Rows from block 3 of a small image classifier, named by matrix and row number. Rows with one number belong to one channel. Each number is 50 + 10 x the weight over its row's rms, rounded and kept within 0 to 99. All counts start at 0. After the name is the row's rms in percent of the matrix's.
After each channel's rows are labels from the 100 images, of 14976, where the channel reaches its highest value: "strongest on" is what is common among them. Only what is clearly more common there than usual is listed. The data: retinal OCT scans (Kermany 2017).
# convs1: grouped (8 groups) 3x3 conv (model.blocks.3.convs.1.weight, 128x16x3x3), inputs within the group 0-15, a 3x3 kernel for each
# convs2: expand pointwise conv (model.blocks.3.convs.2.weight, 256x128x1x1, transposed), outputs 0-127

convs1.127 121:33 50 50 69 25 29 37 50 56 70 50 35 56 50 31 54 50 39 37 38 64 27 50 68 50 50 47 63 50 21 50 65 50 68 65 29 50 50 50 55 43 41 50 50 32 60 50 31 50 45 51 62 50 50 64 42 33 50 56 20 72 50 36 50 50 35 64 50 50 50 50 38 50 50 37 54 50 50 50 53 41 54 45 50 50 50 50 57 50 48 50 50 50 54 50 50 50 50 50 50 50 56 67 44 50 43 59 49 37 50 50 50 50 65 40 45 50 50 35 50 42 50 50 33 67 76 39 50 50 37 50 45 63 32 47 50 50 39 50 46 50 50 50 50
convs2.127 123:43 34 50 44 50 50 53 50 50 47 50 50 50 58 50 50 46 49 50 50 50 28 50 34 50 54 50 55 50 49 50 57 50 44 67 22 50 37 46 59 41 33 31 68 50 37 50 50 45 55 72 50 61 57 50 51 42 50 33 50 64 26 50 42 61 50 43 44 56 50 50 40 86 50 55 43 50 39 50 42 82 47 50 37 50 29 32 50 50 58 50 49 44 45 33 45 50 41 50 50 65 37 50 46 50 50 64 46 16 50 38 50 55 50 50 50 50 49 36 50 70 50 67 50 50 35 50 50
strongest on: finding: drusen

convs1.56 098:66 50 36 50 50 50 44 71 50 40 44 35 50 50 50 31 69 53 50 34 44 52 38 36 35 50 60 63 59 77 50 61 50 49 40 74 50 50 46 48 45 50 57 59 50 32 50 43 50 60 50 37 50 50 50 50 78 55 47 69 56 50 50 38 32 40 50 35 50 33 59 50 50 68 60 41 58 36 53 50 43 31 50 50 50 67 56 34 50 88 50 50 69 50 50 50 50 76 55 66 55 46 50 42 47 50 50 39 50 53 50 50 53 57 50 50 61 55 50 50 47 50 35 50 50 50 42 41 65 50 54 50 50 50 50 50 50 68 29 50 50 41 50 52
convs2.56 105:57 41 60 55 46 50 50 38 50 50 50 48 50 68 25 50 47 50 50 74 56 50 50 50 50 50 40 50 47 50 55 50 50 50 50 50 50 50 50 41 48 50 57 50 50 47 71 37 50 58 50 50 50 50 50 50 37 41 39 56 50 50 50 60 50 65 50 09 35 47 43 50 50 20 50 60 61 50 43 50 60 38 45 54 50 43 47 50 50 50 50 50 69 50 50 50 35 36 50 50 50 50 50 50 50 66 50 64 50 50 48 50 50 50 50 36 37 41 50 57 67 47 57 55 50 50 54 50
strongest on: finding: diabetic macular edema

convs1.30 092:67 50 50 50 50 50 50 50 63 44 50 50 46 50 50 50 50 44 50 61 72 66 44 50 63 63 51 50 50 40 51 69 43 50 55 50 50 50 50 50 50 60 36 65 74 73 50 43 50 51 50 50 69 64 65 50 50 50 52 50 61 66 50 50 59 50 50 50 50 29 50 30 33 39 50 60 41 51 39 50 50 50 20 36 50 50 50 50 50 50 50 50 50 62 50 50 39 50 50 50 50 41 50 62 50 50 35 63 50 50 50 50 52 50 50 96 50 66 20 49 68 77 63 33 57 50 50 54 50 50 50 57 50 50 50 50 50 38 50 29 50 40 50 50
convs2.30 097:32 52 50 41 50 50 50 44 50 50 50 49 50 23 65 36 50 72 57 50 63 32 50 41 51 50 50 50 50 67 66 50 72 50 39 53 50 51 71 68 50 73 62 50 50 67 33 50 50 45 50 50 59 50 57 33 50 50 50 35 50 50 50 50 50 75 60 38 46 53 55 67 50 50 45 50 50 50 66 50 64 56 50 33 50 50 50 50 50 50 62 50 50 54 50 46 31 50 73 50 50 50 50 50 50 31 61 50 48 50 71 50 50 39 50 43 43 50 50 50 60 46 50 41 50 50 42 50
strongest on: finding: diabetic macular edema

convs1.121 104:33 50 39 50 50 71 76 50 50 50 48 50 57 50 39 50 29 53 37 50 50 50 40 50 50 60 64 50 50 50 62 34 46 69 37 36 50 50 74 50 43 50 31 50 27 34 50 43 68 50 50 61 35 27 46 22 50 50 50 50 50 50 33 40 50 50 50 50 50 50 48 49 50 50 42 50 34 61 50 50 50 38 50 50 50 50 50 50 57 50 58 53 42 34 50 50 42 50 52 50 41 43 60 54 50 50 50 50 50 50 38 62 38 50 50 50 50 50 63 50 50 50 65 65 63 89 50 50 50 50 47 50 50 58 44 40 11 60 43 50 50 29 50 50
convs2.121 108:50 67 70 50 50 55 80 50 50 53 52 38 41 50 31 50 50 50 50 84 50 50 41 63 65 50 55 73 52 65 50 50 34 50 50 50 30 63 44 73 41 50 24 50 54 37 50 50 44 47 65 50 50 50 50 50 51 50 53 50 41 70 51 61 53 50 43 47 21 65 50 50 50 40 48 50 50 68 50 43 62 63 31 50 50 45 71 57 35 50 50 50 50 50 50 47 50 49 64 38 50 50 50 45 40 35 66 50 50 50 35 48 53 25 66 50 59 50 37 50 38 39 50 50 61 43 50 50
strongest on: finding: diabetic macular edema

convs1.61 089:42 37 50 50 60 52 47 67 70 50 61 50 50 50 50 50 50 60 50 50 55 50 66 50 50 59 50 59 50 50 50 55 25 50 50 50 40 50 50 70 50 66 43 52 50 50 50 50 65 69 38 50 38 50 50 58 50 39 50 41 39 50 50 67 43 82 50 50 50 55 50 50 35 35 60 50 43 50 50 50 39 50 50 50 50 50 72 40 50 50 50 50 50 50 50 50 86 73 50 34 38 50 50 50 55 50 84 50 70 50 36 72 50 49 59 33 54 28 54 50 50 75 50 33 50 50 58 50 50 50 50 50 50 39 69 35 50 50 50 44 59 50 50 39
convs2.61 096:50 50 50 74 50 50 75 50 50 50 50 51 54 33 50 46 46 73 33 39 42 33 53 49 80 50 39 32 52 50 50 27 50 50 49 50 31 38 50 50 24 33 43 62 50 55 50 50 38 50 38 28 50 50 44 49 69 35 27 50 50 52 47 50 50 24 39 42 50 49 50 50 50 72 39 65 50 30 83 38 50 23 50 54 50 50 64 53 37 39 24 50 50 50 50 50 50 60 50 50 43 50 50 53 65 50 39 50 70 50 50 40 42 50 50 50 51 50 50 50 50 50 50 50 50 50 72 50
strongest on: finding: diabetic macular edema

convs1.17 087:50 37 50 50 34 50 21 50 64 63 50 56 50 69 29 66 50 50 50 50 50 50 50 32 50 72 68 78 35 50 50 57 50 47 50 31 75 36 50 38 50 37 50 50 50 48 34 50 61 50 50 46 43 36 50 45 44 50 50 64 50 35 68 50 41 50 50 41 50 40 50 50 68 41 50 50 57 50 50 40 50 50 50 25 36 42 50 50 74 34 50 38 38 50 50 44 36 50 50 56 50 67 50 50 50 50 65 50 50 50 64 50 34 50 40 48 50 50 50 50 48 63 50 50 36 40 50 50 50 50 50 50 60 66 50 37 41 33 27 50 27 46 50 50
convs2.17 092:50 69 38 50 50 50 50 26 50 50 70 47 51 63 76 50 47 53 50 50 50 60 65 50 50 50 39 50 50 42 50 50 39 34 50 47 50 50 66 40 50 50 50 42 50 56 50 50 67 50 52 64 50 50 38 50 32 50 57 50 50 59 50 50 50 65 63 64 50 56 28 81 55 76 67 50 55 50 51 50 50 28 65 62 50 65 50 69 50 50 55 50 46 50 44 38 50 50 67 50 50 72 62 50 50 50 50 50 63 74 41 50 50 50 54 32 50 50 71 33 50 62 29 50 50 50 50 50
strongest on: finding: diabetic macular edema

convs1.25 097:50 50 39 50 55 50 50 60 50 50 58 50 50 50 50 37 64 36 50 50 35 41 52 23 50 50 50 50 66 50 50 50 50 67 64 50 33 72 50 31 50 54 50 50 50 50 66 48 50 50 50 50 50 50 50 29 50 40 50 50 50 45 50 50 66 67 52 66 18 50 62 57 46 37 49 50 37 59 69 50 37 66 50 65 61 50 50 50 64 52 61 58 50 50 61 50 46 46 70 46 36 50 36 50 35 50 32 50 40 39 50 56 50 47 62 50 69 50 50 50 42 69 50 50 47 65 43 41 50 50 50 50 50 50 50 50 73 66 81 50 50 50 77 39
convs2.25 087:36 50 50 75 64 50 32 50 51 49 44 21 50 69 50 50 50 50 49 50 50 34 50 50 50 50 50 50 35 37 26 74 50 59 32 50 22 62 50 41 50 50 49 49 50 55 50 61 50 50 50 50 55 50 69 58 74 66 43 36 31 50 50 50 50 50 50 33 50 50 46 64 50 40 46 54 46 28 84 35 50 50 50 50 50 43 36 61 50 50 50 50 35 78 50 50 50 50 58 40 42 64 38 44 59 68 32 38 50 50 38 61 64 50 77 50 50 50 40 47 50 68 44 50 50 27 50 58
strongest on: finding: drusen

convs1.100 108:41 47 50 50 71 50 50 50 39 59 50 50 36 50 50 55 61 50 47 53 73 49 49 50 50 50 50 31 50 32 65 50 50 50 50 60 50 50 50 34 41 41 50 53 33 50 50 50 33 50 50 48 42 40 50 60 51 40 50 44 81 73 50 41 36 54 58 50 50 42 50 57 44 50 50 54 65 50 32 38 50 41 50 38 50 50 50 50 43 42 37 50 50 50 50 50 50 50 35 50 50 58 42 50 50 39 38 50 47 44 39 50 62 57 37 50 50 50 37 35 50 49 50 64 50 24 39 68 48 50 21 38 90 43 85 50 41 36 40 55 50 50 50 50
convs2.100 107:51 50 50 50 48 50 67 82 36 40 50 50 48 50 44 50 60 48 77 50 50 50 33 50 24 57 24 50 71 50 50 44 50 50 41 50 73 21 50 54 62 50 50 27 50 35 50 50 56 65 50 50 50 50 50 43 50 34 50 53 50 41 50 33 77 50 50 36 40 54 50 27 21 50 59 72 50 44 50 50 35 52 47 50 50 50 44 31 49 50 50 30 36 58 50 40 58 50 47 35 50 55 50 74 59 50 76 50 36 50 50 50 50 50 50 63 50 59 54 50 50 76 50 50 30 50 31 50
strongest on: finding: diabetic macular edema

convs1.0 106:33 70 68 60 35 58 50 50 54 39 45 50 40 40 50 34 48 60 44 50 44 40 51 50 39 50 50 50 38 78 50 50 50 55 39 50 50 58 61 50 51 59 51 50 50 50 50 35 50 56 70 44 61 42 50 50 56 46 50 59 62 35 65 50 67 50 68 50 43 50 50 50 55 50 42 50 50 56 34 50 50 50 56 38 50 50 39 48 62 64 50 68 50 50 50 54 34 38 50 50 50 50 48 50 50 87 86 50 50 50 39 58 50 30 50 50 45 50 50 50 60 66 18 77 40 50 43 50 50 46 52 50 20 50 50 45 43 50 50 50 50 60 55 47
convs2.0 103:50 50 50 46 36 50 36 50 44 50 50 49 50 50 59 50 50 39 50 50 25 50 29 50 50 50 68 59 50 52 50 83 56 50 50 50 45 50 51 50 67 51 50 50 66 41 50 42 50 50 32 50 57 56 35 72 51 50 51 25 65 37 50 50 29 22 50 50 50 37 31 66 56 38 50 50 50 50 72 50 50 50 50 39 29 50 29 50 50 50 50 50 50 52 50 54 50 50 50 50 55 50 50 56 50 35 50 38 63 54 42 50 43 39 50 33 50 50 50 43 66 50 45 50 47 50 17 50
strongest on: finding: drusen

convs1.47 092:42 50 50 41 50 50 58 41 50 50 50 50 50 64 50 56 50 50 49 60 34 32 46 32 50 29 50 32 63 50 76 50 76 50 50 50 50 69 73 32 50 44 50 50 50 50 63 50 29 50 50 50 50 50 25 50 56 23 59 50 50 50 50 44 64 50 36 50 44 50 22 50 71 35 50 50 50 50 50 66 50 50 50 50 50 50 40 56 50 68 50 70 50 36 50 78 50 45 55 59 50 50 41 35 40 39 59 34 50 42 50 50 50 50 33 40 50 71 37 50 50 50 50 50 50 50 50 58 47 50 62 50 50 50 58 50 50 50 29 50 35 50 53 61
convs2.47 087:50 49 50 63 50 50 50 54 50 50 50 50 92 50 50 83 74 50 50 37 50 50 32 50 50 47 35 56 50 50 50 65 50 50 20 67 57 50 49 50 51 67 50 50 50 34 50 64 69 50 50 50 50 41 59 50 45 50 55 59 50 50 50 50 50 50 50 55 38 54 69 50 89 50 50 31 50 50 50 54 42 50 50 18 50 50 50 50 62 63 60 27 37 50 50 50 50 50 35 51 50 50 15 50 28 50 35 50 50 50 50 50 45 33 64 50 50 50 49 42 50 65 50 46 50 50 50 54
strongest on: finding: diabetic macular edema

convs1.1 084:50 54 66 50 50 71 73 50 50 50 47 50 61 50 50 45 30 40 50 41 50 50 50 50 38 50 50 50 80 50 50 86 57 80 50 54 50 69 50 50 79 59 50 34 57 50 37 64 69 50 50 50 50 50 53 59 50 50 50 60 50 60 64 67 53 50 43 77 38 50 41 50 50 46 58 50 57 50 50 54 46 55 50 50 50 50 46 50 50 47 50 58 50 50 50 35 50 50 50 50 50 50 50 50 50 85 50 15 45 50 40 50 50 71 50 60 55 50 50 50 50 50 73 50 40 50 54 50 50 50 50 50 50 28 51 50 58 58 50 50 50 50 56 64
convs2.1 105:40 50 50 50 48 50 50 50 50 30 50 50 50 60 34 50 48 63 44 43 31 50 50 42 45 50 35 50 50 50 26 55 50 33 38 46 36 50 31 50 75 50 34 50 50 50 50 51 50 50 22 50 50 47 50 37 50 50 46 31 55 52 50 51 50 50 50 50 36 50 61 50 58 34 39 34 50 50 50 46 53 50 50 50 61 50 43 50 36 50 50 61 30 50 58 61 70 50 50 50 50 41 50 50 43 35 50 50 59 50 50 50 49 41 50 35 50 50 65 50 50 50 50 50 50 26 39 50
strongest on: finding: drusen