python train.py --model="image classifier" --dataset="retinal OCT scans (Kermany 2017)" --train_examples=49215 --image_size=64 --crop_scale_min=0.5 --horizontal_flip=true --color_jitter=0.2 --targets=["finding"] --num_classes=4 --arch="resnext" --norm="batchnorm" --hidden_act="silu" --drop_path=0.05 --depths=[4, 4, 4, 4] --kernel_size=3 --stem="deep" --avg_pool_shortcut=false --widths=[256, 448, 784, 1360] --loss="cross_entropy" --init="kaiming_normal" --residual_init="none" --optimizer="soap" --beta2=0.99 --learning_rate=0.0029 --beta1=0.95 --shampoo_beta=0.99 --eps=1e-08 --precondition_frequency=32 --max_precond_dim=1024 --merge_dims=true --one_sided=false --adamw_lr_other_params=0.0026 --max_grad_norm=1.0 --magnitude_pruning=0.5 --max_steps=5700 --batch_size=128 --epochs=14.8 --lr_schedule="cosine" --final_lr_fraction=0 --warmup_steps=280 --weight_decay=0.2 --adamw_weight_decay_other_params=0.05
Rows from block 8 of a small image classifier, named by matrix and row number. Rows with one number belong to one channel. Each number is 128 + 24 x the weight over its row's rms, rounded and kept within 0 to 255. All counts start at 0. Numbers have three digits each.
After each channel's rows are labels from the 100 images, of 14976, where the channel reaches its highest value: "responds to" is what is common among them; "patch colour" is the nearest of a few named colours to the mean colour under the peak. Only what is clearly more common there than usual is listed. The data: retinal OCT scans (Kermany 2017).
# convs1: grouped (8 groups) 3x3 conv, stride 2 (model.blocks.8.convs.1.weight, 392x49x3x3, each kernel summed), inputs within the group 0-48
# convs2: expand pointwise conv (model.blocks.8.convs.2.weight, 784x392x1x1, transposed), outputs 0-41

convs1.174:123193185155153112121118132155109180120113113145137186127126144111142137126115099107119138146128119107127170152145175143144140113119145101109143113
convs2.174:128128128128128128128128128128165128139109136128080129094128128195211128150136109102113128098099128128104128095128114095128128
responds to: finding: choroidal neovascularization
patch colour: grey

convs1.278:113122099155117141101123143190111127170115135099145120076125162074130100126114135133150094111121116121109153128154109132113107092177118136153128104
convs2.278:075142128105128123128081112082128128128128087128128142128126128128128128167192128075129106180105128128128128128132128128116128
responds to: finding: diabetic macular edema
patch colour: grey

convs1.43:133149147113104101094136166133165093139112143134174128134107108132079130115113136122109114127110112115118146132171108156131143145158056130111123177
convs2.43:115128128128098151130128128120084128176165128128158128128156194155128099128128128128128128128135128108128128128128125128128110
responds to: finding: normal
patch colour: grey

convs1.225:129109144100101136122107170129135105121117083139119159133138161114160104179107149163107170102124130105116157144135114128108128095103097146136188117
convs2.225:107128128128147105128128099103128114128168128128108119128128160114154105108141128128108128128128112116222195131128095084109140
responds to: finding: normal
patch colour: grey

convs1.377:144114104140109161151119099088114180137128086141173155113152130097098128121142098090092111146124114141080139136100135099096123128121145105158110117
convs2.377:128166091128128126168128128128162128166143128128128072166128128178128128128128149093100075128128087128176128148117156128105128
responds to: finding: choroidal neovascularization
patch colour: grey

convs1.137:110123170114116121113135104146130151103169136130205144098122142116137112126126100125127138099125118147084119099087133132165091093114110154134112169
convs2.137:093128128128149128175128128095101128128143128149128128128128128128128094128124128189111128133093073168128151177128100128104105
responds to: finding: choroidal neovascularization
patch colour: grey

convs1.313:133124141136095080137129140122117111136170132115152133099206177137123089106111128114109148137140101154122114105111130112141186085134125129124129119
convs2.313:143119128145128128132128128128087087128128128071128128128149081114119113096108128170128128128140128115128064101128128144160113
responds to: finding: drusen
patch colour: grey

convs1.343:169113106129145148168107137104137110125119112132123169104133149134115191136121111155160112103104184135160116137134141107097124101124152071143120144
convs2.343:148120128138161128120128128128128128213128127148128103144128128149145128143128097128095094128118128052121128128139157128128087
responds to: finding: normal
patch colour: grey

convs1.291:146159131135120102115157059097123116115159105132149091137130125133121147125161127122161161184168100108161111121146094130121110144140119112163116153
convs2.291:128128135165122103128128128158172159128128110128128128128118128128073089128128148128128119133128125125128128128166128128128128
responds to: finding: normal
patch colour: grey

convs1.204:086121151110157146183127108106156160093111117110134122123081129132128116124144137139120125141166136160133136071147146145157099091140139106091112164
convs2.204:128128105155128134128167128128204127128139128128128128091128073128176128125096128150100143160137128124128128128145150114118128
responds to: finding: choroidal neovascularization; finding: diabetic macular edema
patch colour: grey

convs1.7:150177096101114124080144144106174143118148120124134123106074146094112097121167129132120111124106143122132118134129092151095128073140098149152116138
convs2.7:055093128128128094128147105128128102128180145128128128099128128183128161128128128088128091156128150088128128156130107128128128
responds to: finding: normal
patch colour: grey

convs1.142:121112140140144142119183153137127156190122122134144104111123158118101124125088115112114125115138195099108088129126114087153165102142121156129112119
convs2.142:128145128128128128117094128148128089128128165128128153128128084130088128128151121209128128128115173065128087149128166140128100
responds to: finding: choroidal neovascularization
patch colour: grey

convs1.269:164100161133142117122142073113134102110136105137130109117145125149117158123126133134085164203151126116150113116162147122129115147130146107161160171
convs2.269:128128123125123105102154157059128111097128128148073182128128151128128128104124128128128134128128123166166109128150120125047122
responds to: finding: normal
patch colour: grey

convs1.248:117125128162126109119148135100125153129129090105121132084115135110097179110064123141164176141189131114120119117130141111103113128094130123114133164
convs2.248:128134128128128128128128128128094194128144128087094204128091142138122093129106128069102115128128128128048100134128163124128120
responds to: finding: normal
patch colour: grey

convs1.145:127114153152132082120104130143145097166137132102106112117125107101184129108149132089114128119118127176123139195113164163147130116130111129169128113
convs2.145:122085146128154139177054128128072081128155137133107125119128123128140151127128128128118128128147128128128235086128159128128173
responds to: finding: normal
patch colour: grey

convs1.139:117127139138104093151098104148126121101157121120139128117132094089114110118162162130137125124130115131136132108175137129100116081106122098208089104
convs2.139:074113128128128128128128138168128138128135129128163128128111156128128092162180111128165193128129128165103129128128128146128128
responds to: finding: normal
patch colour: grey

convs1.179:119149103117137107130099137185133177129099113142113179103134144109121122122147150140096180184119121106116171138130128152098143151112122138106114107
convs2.179:115163128127114093128128128119128128121132128128176128128127188180131128160131128109128128124128128128128128128128128132128101
responds to: finding: choroidal neovascularization
patch colour: grey

convs1.51:133172123131118117121119137104110118186105095142156124122175101128115120070133138161115116125141139105121104105125147097132089126120134152141085184
convs2.51:060156107126155129128085130077088128196124165131128128128128140128128128128089196099123151128128128128102128119155162128128128
responds to: finding: normal
patch colour: grey

convs1.17:124162145157134110128167091122155118124126132128121145116119088097135091132158204081144132136123146150140130145098120090119132118133087083121135142
convs2.17:128128124128098128128092123128097128152128179036116128128128128116128150128128110077128086174128128165128128128200161080128128
responds to: finding: normal
patch colour: grey

convs1.48:145158117143137105116139119162159111105088136134105125126097103127092122090174205112128135122125117106143108160128109123125147112127105093119125179
convs2.48:128128128127128128128128135128128167111128128128106127128128128180142105109128128128158128122096091148128154166122128128128131
responds to: finding: normal
patch colour: grey

convs1.187:131124150123138113131116152128094143138098157125177109103127127130123131174138174162146122138162155143115126131107109092100147103111139201128172116
convs2.187:074109128185121113074128094093128168128160128128103083102114128128146122128128128133128092147095152128128128128128128128128128
responds to: finding: normal
patch colour: grey

convs1.227:136185122132157152133125122133121132138116133134105091134140151129132070146150107143151107159141141132053139135185126129155094140129101099115128111
convs2.227:128128136146128128128108128128148128128128119128128128128128128154102128128128089128128142128128054100115128165129188128128128
responds to: finding: choroidal neovascularization
patch colour: grey

convs1.338:188135124149190123140131168152153147132130111132114113135107091088169169159144134133172119127135127090129130112106116140109105136128159153135155139
convs2.338:128128128128128128079128174114128139128128128129128093128128119128128128128128097130128128164128128128128099128128094098128109
responds to: finding: normal
patch colour: grey

convs1.381:129096143113104127139107126108112149122119169162107101133123168118190126124116094096152129079094146140163118127112127140126098116107134131172103175
convs2.381:128048106149094110137128128100167109132128149128111128158134078153109111134128128143128128128174128128142144128128095128128169
responds to: finding: normal
patch colour: grey

convs1.141:103123158136122136116145135148168147101150125134194131101143107113102128118107116138171160061123109119147118104127108116094144133097155146117104167
convs2.141:128128108128135140128180128128110128141128128128117128141132095073146034128128100128128182112141077128151158145128126153122085
responds to: finding: choroidal neovascularization
patch colour: grey

convs1.170:079136124150125136146131111104174088100111122125092150098094136107174142109105110082132105131142085096150091108126109147138116104114116116134160118
convs2.170:127140128128106128097128128138159128128126142108096128128153068128128150064142070128128133128124169128105109128119151102058164
responds to: finding: choroidal neovascularization
patch colour: grey

convs1.273:111133152142140099117122086094129113128133111158122100133118117089116183095156145123168185140179117119132102124165133100143093108113116124137115148
convs2.273:190128108128121117128103105128128096147180128129128195129112151108128104128159128128128108116105150128128128123113128128159094
responds to: finding: normal
patch colour: grey

convs1.121:114121160138138105128127102129135090121132150127185133097123107064177139120144123088088126125105112138118147125123144151114100091099102167139099126
convs2.121:112128128128128160128128072109128128167128128128093128128128086079128108128128108199128128091128047128159143128107112108128117
responds to: finding: normal
patch colour: grey

convs1.202:127172142140213138118164120124097119140134176131133090113155134119110150109139118125136120136131113151053109099149126135127130135123134132111129158
convs2.202:170128128128144219118087162163162128128126138128128128128128180128111128149128128149087148128155142140128128083110150091153187
responds to: finding: choroidal neovascularization
patch colour: grey

convs1.327:118135128125118201120108122117117123120106113108111098120147124149119091129148110107085156107176144110125132187130154112138117159150115124187120141
convs2.327:163091144128128146128105135128128128128100128171152128128128128140105107154128128147079128145065114115128128149128128135128137
responds to: finding: diabetic macular edema
patch colour: grey

convs1.277:147141116151131164091150110142134110106140115138112137120106116118156177122109100102090204189145136113124109099157115131124142155145116127104134122
convs2.277:146128151128105128110100128116131180128128128104088168128104101128128128147106103089109121137128077128158128109121128128094104
responds to: finding: normal
patch colour: grey

convs1.330:162144140143209120126157170117128111134126121130125119129143097102156153117113150123176108114099128120123145093110082133128130124113169122105172145
convs2.330:128159128128143100150109114143097128093101128128128127128128128163163128128128113121128168128128073128167105158128128136113089
responds to: finding: normal
patch colour: grey

convs1.365:135097129124121121122120095101099141119136157142088170147151139109133117127139102107142110079104193099132111137095129137151106169112151074144125138
convs2.365:141154115128119128128120128169080128128118187128128105135100158128128140153128107128185128180180128141135065128123128122128128
responds to: finding: normal
patch colour: grey

convs1.342:141170094146166106131081116119123097142132128136116124116146113085145122123144106135101122142086117119141134087200124138170095121110106129104099124
convs2.342:128128128071128128128081095149131128077128128183128179128128104128128154128118142128112128105138128075101124152146128089144106
responds to: finding: normal
patch colour: grey

convs1.360:126117110128131168118104095163126129133123138124097107164123131136136115129139131122150179149147130087112139117144115197108123119118142203100122095
convs2.360:119172155128172128128160128128128128128090128128166128128128128153079167128128098128135128153122128099141128128128128128046128
responds to: finding: drusen
patch colour: grey

convs1.118:126139136128118094182096105121131101074146136120135128095120160135134150092122146109092107128121192125118112114142151140095101083115118097158128117
convs2.118:128128128121128142128114128128125128140128128128128176064128128128139128128128128128139110128128123169144128128120128128128128
responds to: finding: normal
patch colour: grey

convs1.212:141114089100110154092117135141169145104154128137098179141109115129160156112113144128129127101149103092159124169105167101114123147112106164129168121
convs2.212:128103085128128129094128128108128128087106151063128128094128128128128128154133128128093128099150108101125128128128133128111128
responds to: finding: normal
patch colour: grey

convs1.115:142125127126147112138103084113097144102133123144142156060165091131138131122148124131113128114133097114156142091134123153081160160110129075134156106
convs2.115:127128104121128128128128128128128138128144128128128214128128128128128119128128128142166181128156128128154128128128121137128089
responds to: finding: normal
patch colour: grey

convs1.160:109157151089141145115131107125115133125080087148119177117125142122146126090148110088129133142098129107120149123163072086159163114095129124139126104
convs2.160:106128128128151128128139128087088138128128135147128128128128148128128128082128161125091128090098128134111137113128128105164128
responds to: finding: choroidal neovascularization
patch colour: grey

convs1.189:144146195127140132161148120173113187135128110137135143136138134132103125152115126120128097183133112118149161122108195118150135121094117133148128118
convs2.189:094128057128120128128104085113180128161097146128128128128128141128172103125128128128128145110164128143128128128128128132128144
responds to: finding: choroidal neovascularization
patch colour: grey

convs1.318:148124127132126185123180150134119170090108138181130095121119064132164135122149129128116154125131111089115118154154165119118131148142156121134121114
convs2.318:099096065171128128158121128128132128139159117116117118128149113164101128128148119142145128066112105079155135128096128128120128
responds to: finding: normal
patch colour: grey

convs1.303:134117129125104129109180115134122128152110104179128128136132067126110188122111117109163123111125154126100138143111105133078119093119162154139125090
convs2.303:076128109128128128128128128128104128181093128128128128063104112171190128128128157133128162128128158168186128135128122092082128
responds to: finding: normal
patch colour: grey

convs1.222:132178112118184142141143111133076111129096136126086106114131121118103151126119138137116129148142071132130118095139132117140122147169195122105118144
convs2.222:150120128171128128128128114128128112091136128128153128128128052095184123095170102128128141109128128128128173128128127179118128
responds to: finding: choroidal neovascularization
patch colour: grey

convs1.263:143127155116182085099160109117105116142092138170138076152101114133119139100120092116111149133150156146156109122147144129127133186119125108155142120
convs2.263:089128128128093128128128150128128152154119139145190172103128128128128103148128069157137128163116128128175121128128146111120128
responds to: finding: normal
patch colour: grey

convs1.146:133152127112141122171149080096113147118119113134116119135139156137123137127106118126074113115119202083112123090120103118119190136122139107134134150
convs2.146:128128120115153128084128100128128128128092128155111128128128128128135135078128128128128117128128168135128128128128128116145128
responds to: finding: choroidal neovascularization
patch colour: grey

convs1.274:132095123123142113143112121099113130143136122155172114122106128077125165122140113137150122130176136125208115104156150108131124135143125090187131128
convs2.274:128187128128128128128108128128128128128149167077117155128128128128128128183128128128128128081111128185128128142181103128131132
responds to: finding: normal
patch colour: grey

convs1.240:104126127148097112098119115154102135140123124113109108101114120112138120129099165081143135132120145171223114152107152119124127084118147104128132118
convs2.240:128128138128128128194063128184143132154128128128105128120128148133111124146155116133125144128128118128140141114107132148128128
responds to: finding: choroidal neovascularization
patch colour: grey

convs1.143:137149130111188105128156139128140099155115151138109136172149132207104154146151125131141133108122126118150123156163159123132140151169128122100152154
convs2.143:128128128166128144128128136143128145128128128079128089128077137128128128128128154152128214128101128128136128128162087128173128
responds to: finding: choroidal neovascularization
patch colour: grey

convs1.284:108087134143113124119179107104108125132107077114156122122125118137126146115122107116140116204113130129195128104141120140093130150120139124114176136
convs2.284:128128105128166104128108127128103138128128128160128173128169123128116161117116128128128108182141128066128128128064136119128069
responds to: finding: normal
patch colour: grey

convs1.266:119128116116145128173121179120127127175106162163152143152094148118129098149165128107130113115120151158160131123143130153123165103176111119126092087
convs2.266:158128128077128128128128128139078161128166128115131128128081064155168128138128128128128128162128143107128131128128128128140128
responds to: finding: diabetic macular edema
patch colour: grey

convs1.334:118131133121106129141178132137122163112108123187095121175113124104139193149134132131171086128128153116129147155115129120126082132123128162150124098
convs2.334:112137110128104128164128128128128093128080161128128229128116128128128114151128131159088130128119128126142072144128128128122128
responds to: finding: normal
patch colour: grey

convs1.357:128145116135141089122143138098100080132121135133133158168163164120152102077118117099142146129168137122110156131129117167124114131170117134101185151
convs2.357:128076128118128128128101129128149155146181128166135128128180178128107112128128085092126160128128097102112169128128119150101128
responds to: finding: drusen
patch colour: grey

convs1.110:156151139121167123131154083103103119075118168153085128118118132136096122128162145132118124187117170103155127116136145121113172114138139123116131165
convs2.110:088126128128128128128117128156128147128128090171115128128128128113153128147128155128128109128128159128172083125128133128128135
responds to: finding: choroidal neovascularization
patch colour: grey

convs1.297:114146091111135137127130154121138154146153138156119124110141079123152139119161177125154122105090108115115183069140140105153103125127139104100168115
convs2.297:128171128128114091128110105128128139128128128128128092159128128134098088128128166102128128128128118128128115077128139100114122
responds to: finding: normal
patch colour: grey

convs1.185:206116123091117128122098130137125142117101145110132094146109122130133115153132160192115126077110125145104132100112136122109138177136104126126161124
convs2.185:167128120131128128152128128181107128128128128093166101157113128128128128128128151094093105143128102128120103128128160128128142
responds to: finding: normal
patch colour: grey

convs1.243:083139140139106111137110191166174115102124112145119150146157135130157127121114113144134139123101123139077171153126138129165145130119089109172146138
convs2.243:153128100128081114084162177128138048180128128100117144128128128137140128099097139128120128128168129128128202128128158129186128
responds to: finding: normal
patch colour: grey

convs1.125:108122169100146163145144139117162169167134129131145127208123143111138095140127108141122116105139170094124115105131102120120152095099122137100149145
convs2.125:152128128112102159203140128078128128131126128128128111128099162128097123154128128128128093143118128128122128152104131087157147
responds to: finding: choroidal neovascularization
patch colour: grey

convs1.154:154096115106125123159140128094155114137165163101120094176191124142141124126111136158116097120128107148110120111128131099164125183142107097110144127
convs2.154:128128082162102128123128136122218128128128128128128128109128103128098073130128123091128114219128115190128143128074128128128086
responds to: finding: diabetic macular edema
patch colour: grey

convs1.387:106135123141110120129151135122142121153158099136172144086107104082101111140122125120099150126094122175106162128105159118131132176093142109129117071
convs2.387:128128128128106142128148128149128128106109128126128128163128136187128168128128128128128128128085128128128128160128235177093162
responds to: finding: choroidal neovascularization
patch colour: grey

convs1.224:149107133118129096130111170108167128117139134137142170141106150129154184139110126138095171116129120125150177179123142109120145124117082153160157129
convs2.224:069128142119128128128142132166118149128128110128128092128164128158134118104128099157128128128089128184128128150153117128128096
responds to: finding: normal
patch colour: grey

convs1.374:130100125140121147118113177150097132119120125164140160151113142084137114098125086085120128055122175110156139133116121127143152151157117124137102143
convs2.374:093101084049128183083128120094136128128128131128128168128128128128128129128122089128128128128116121136128156168151128128127128
responds to: finding: normal
patch colour: grey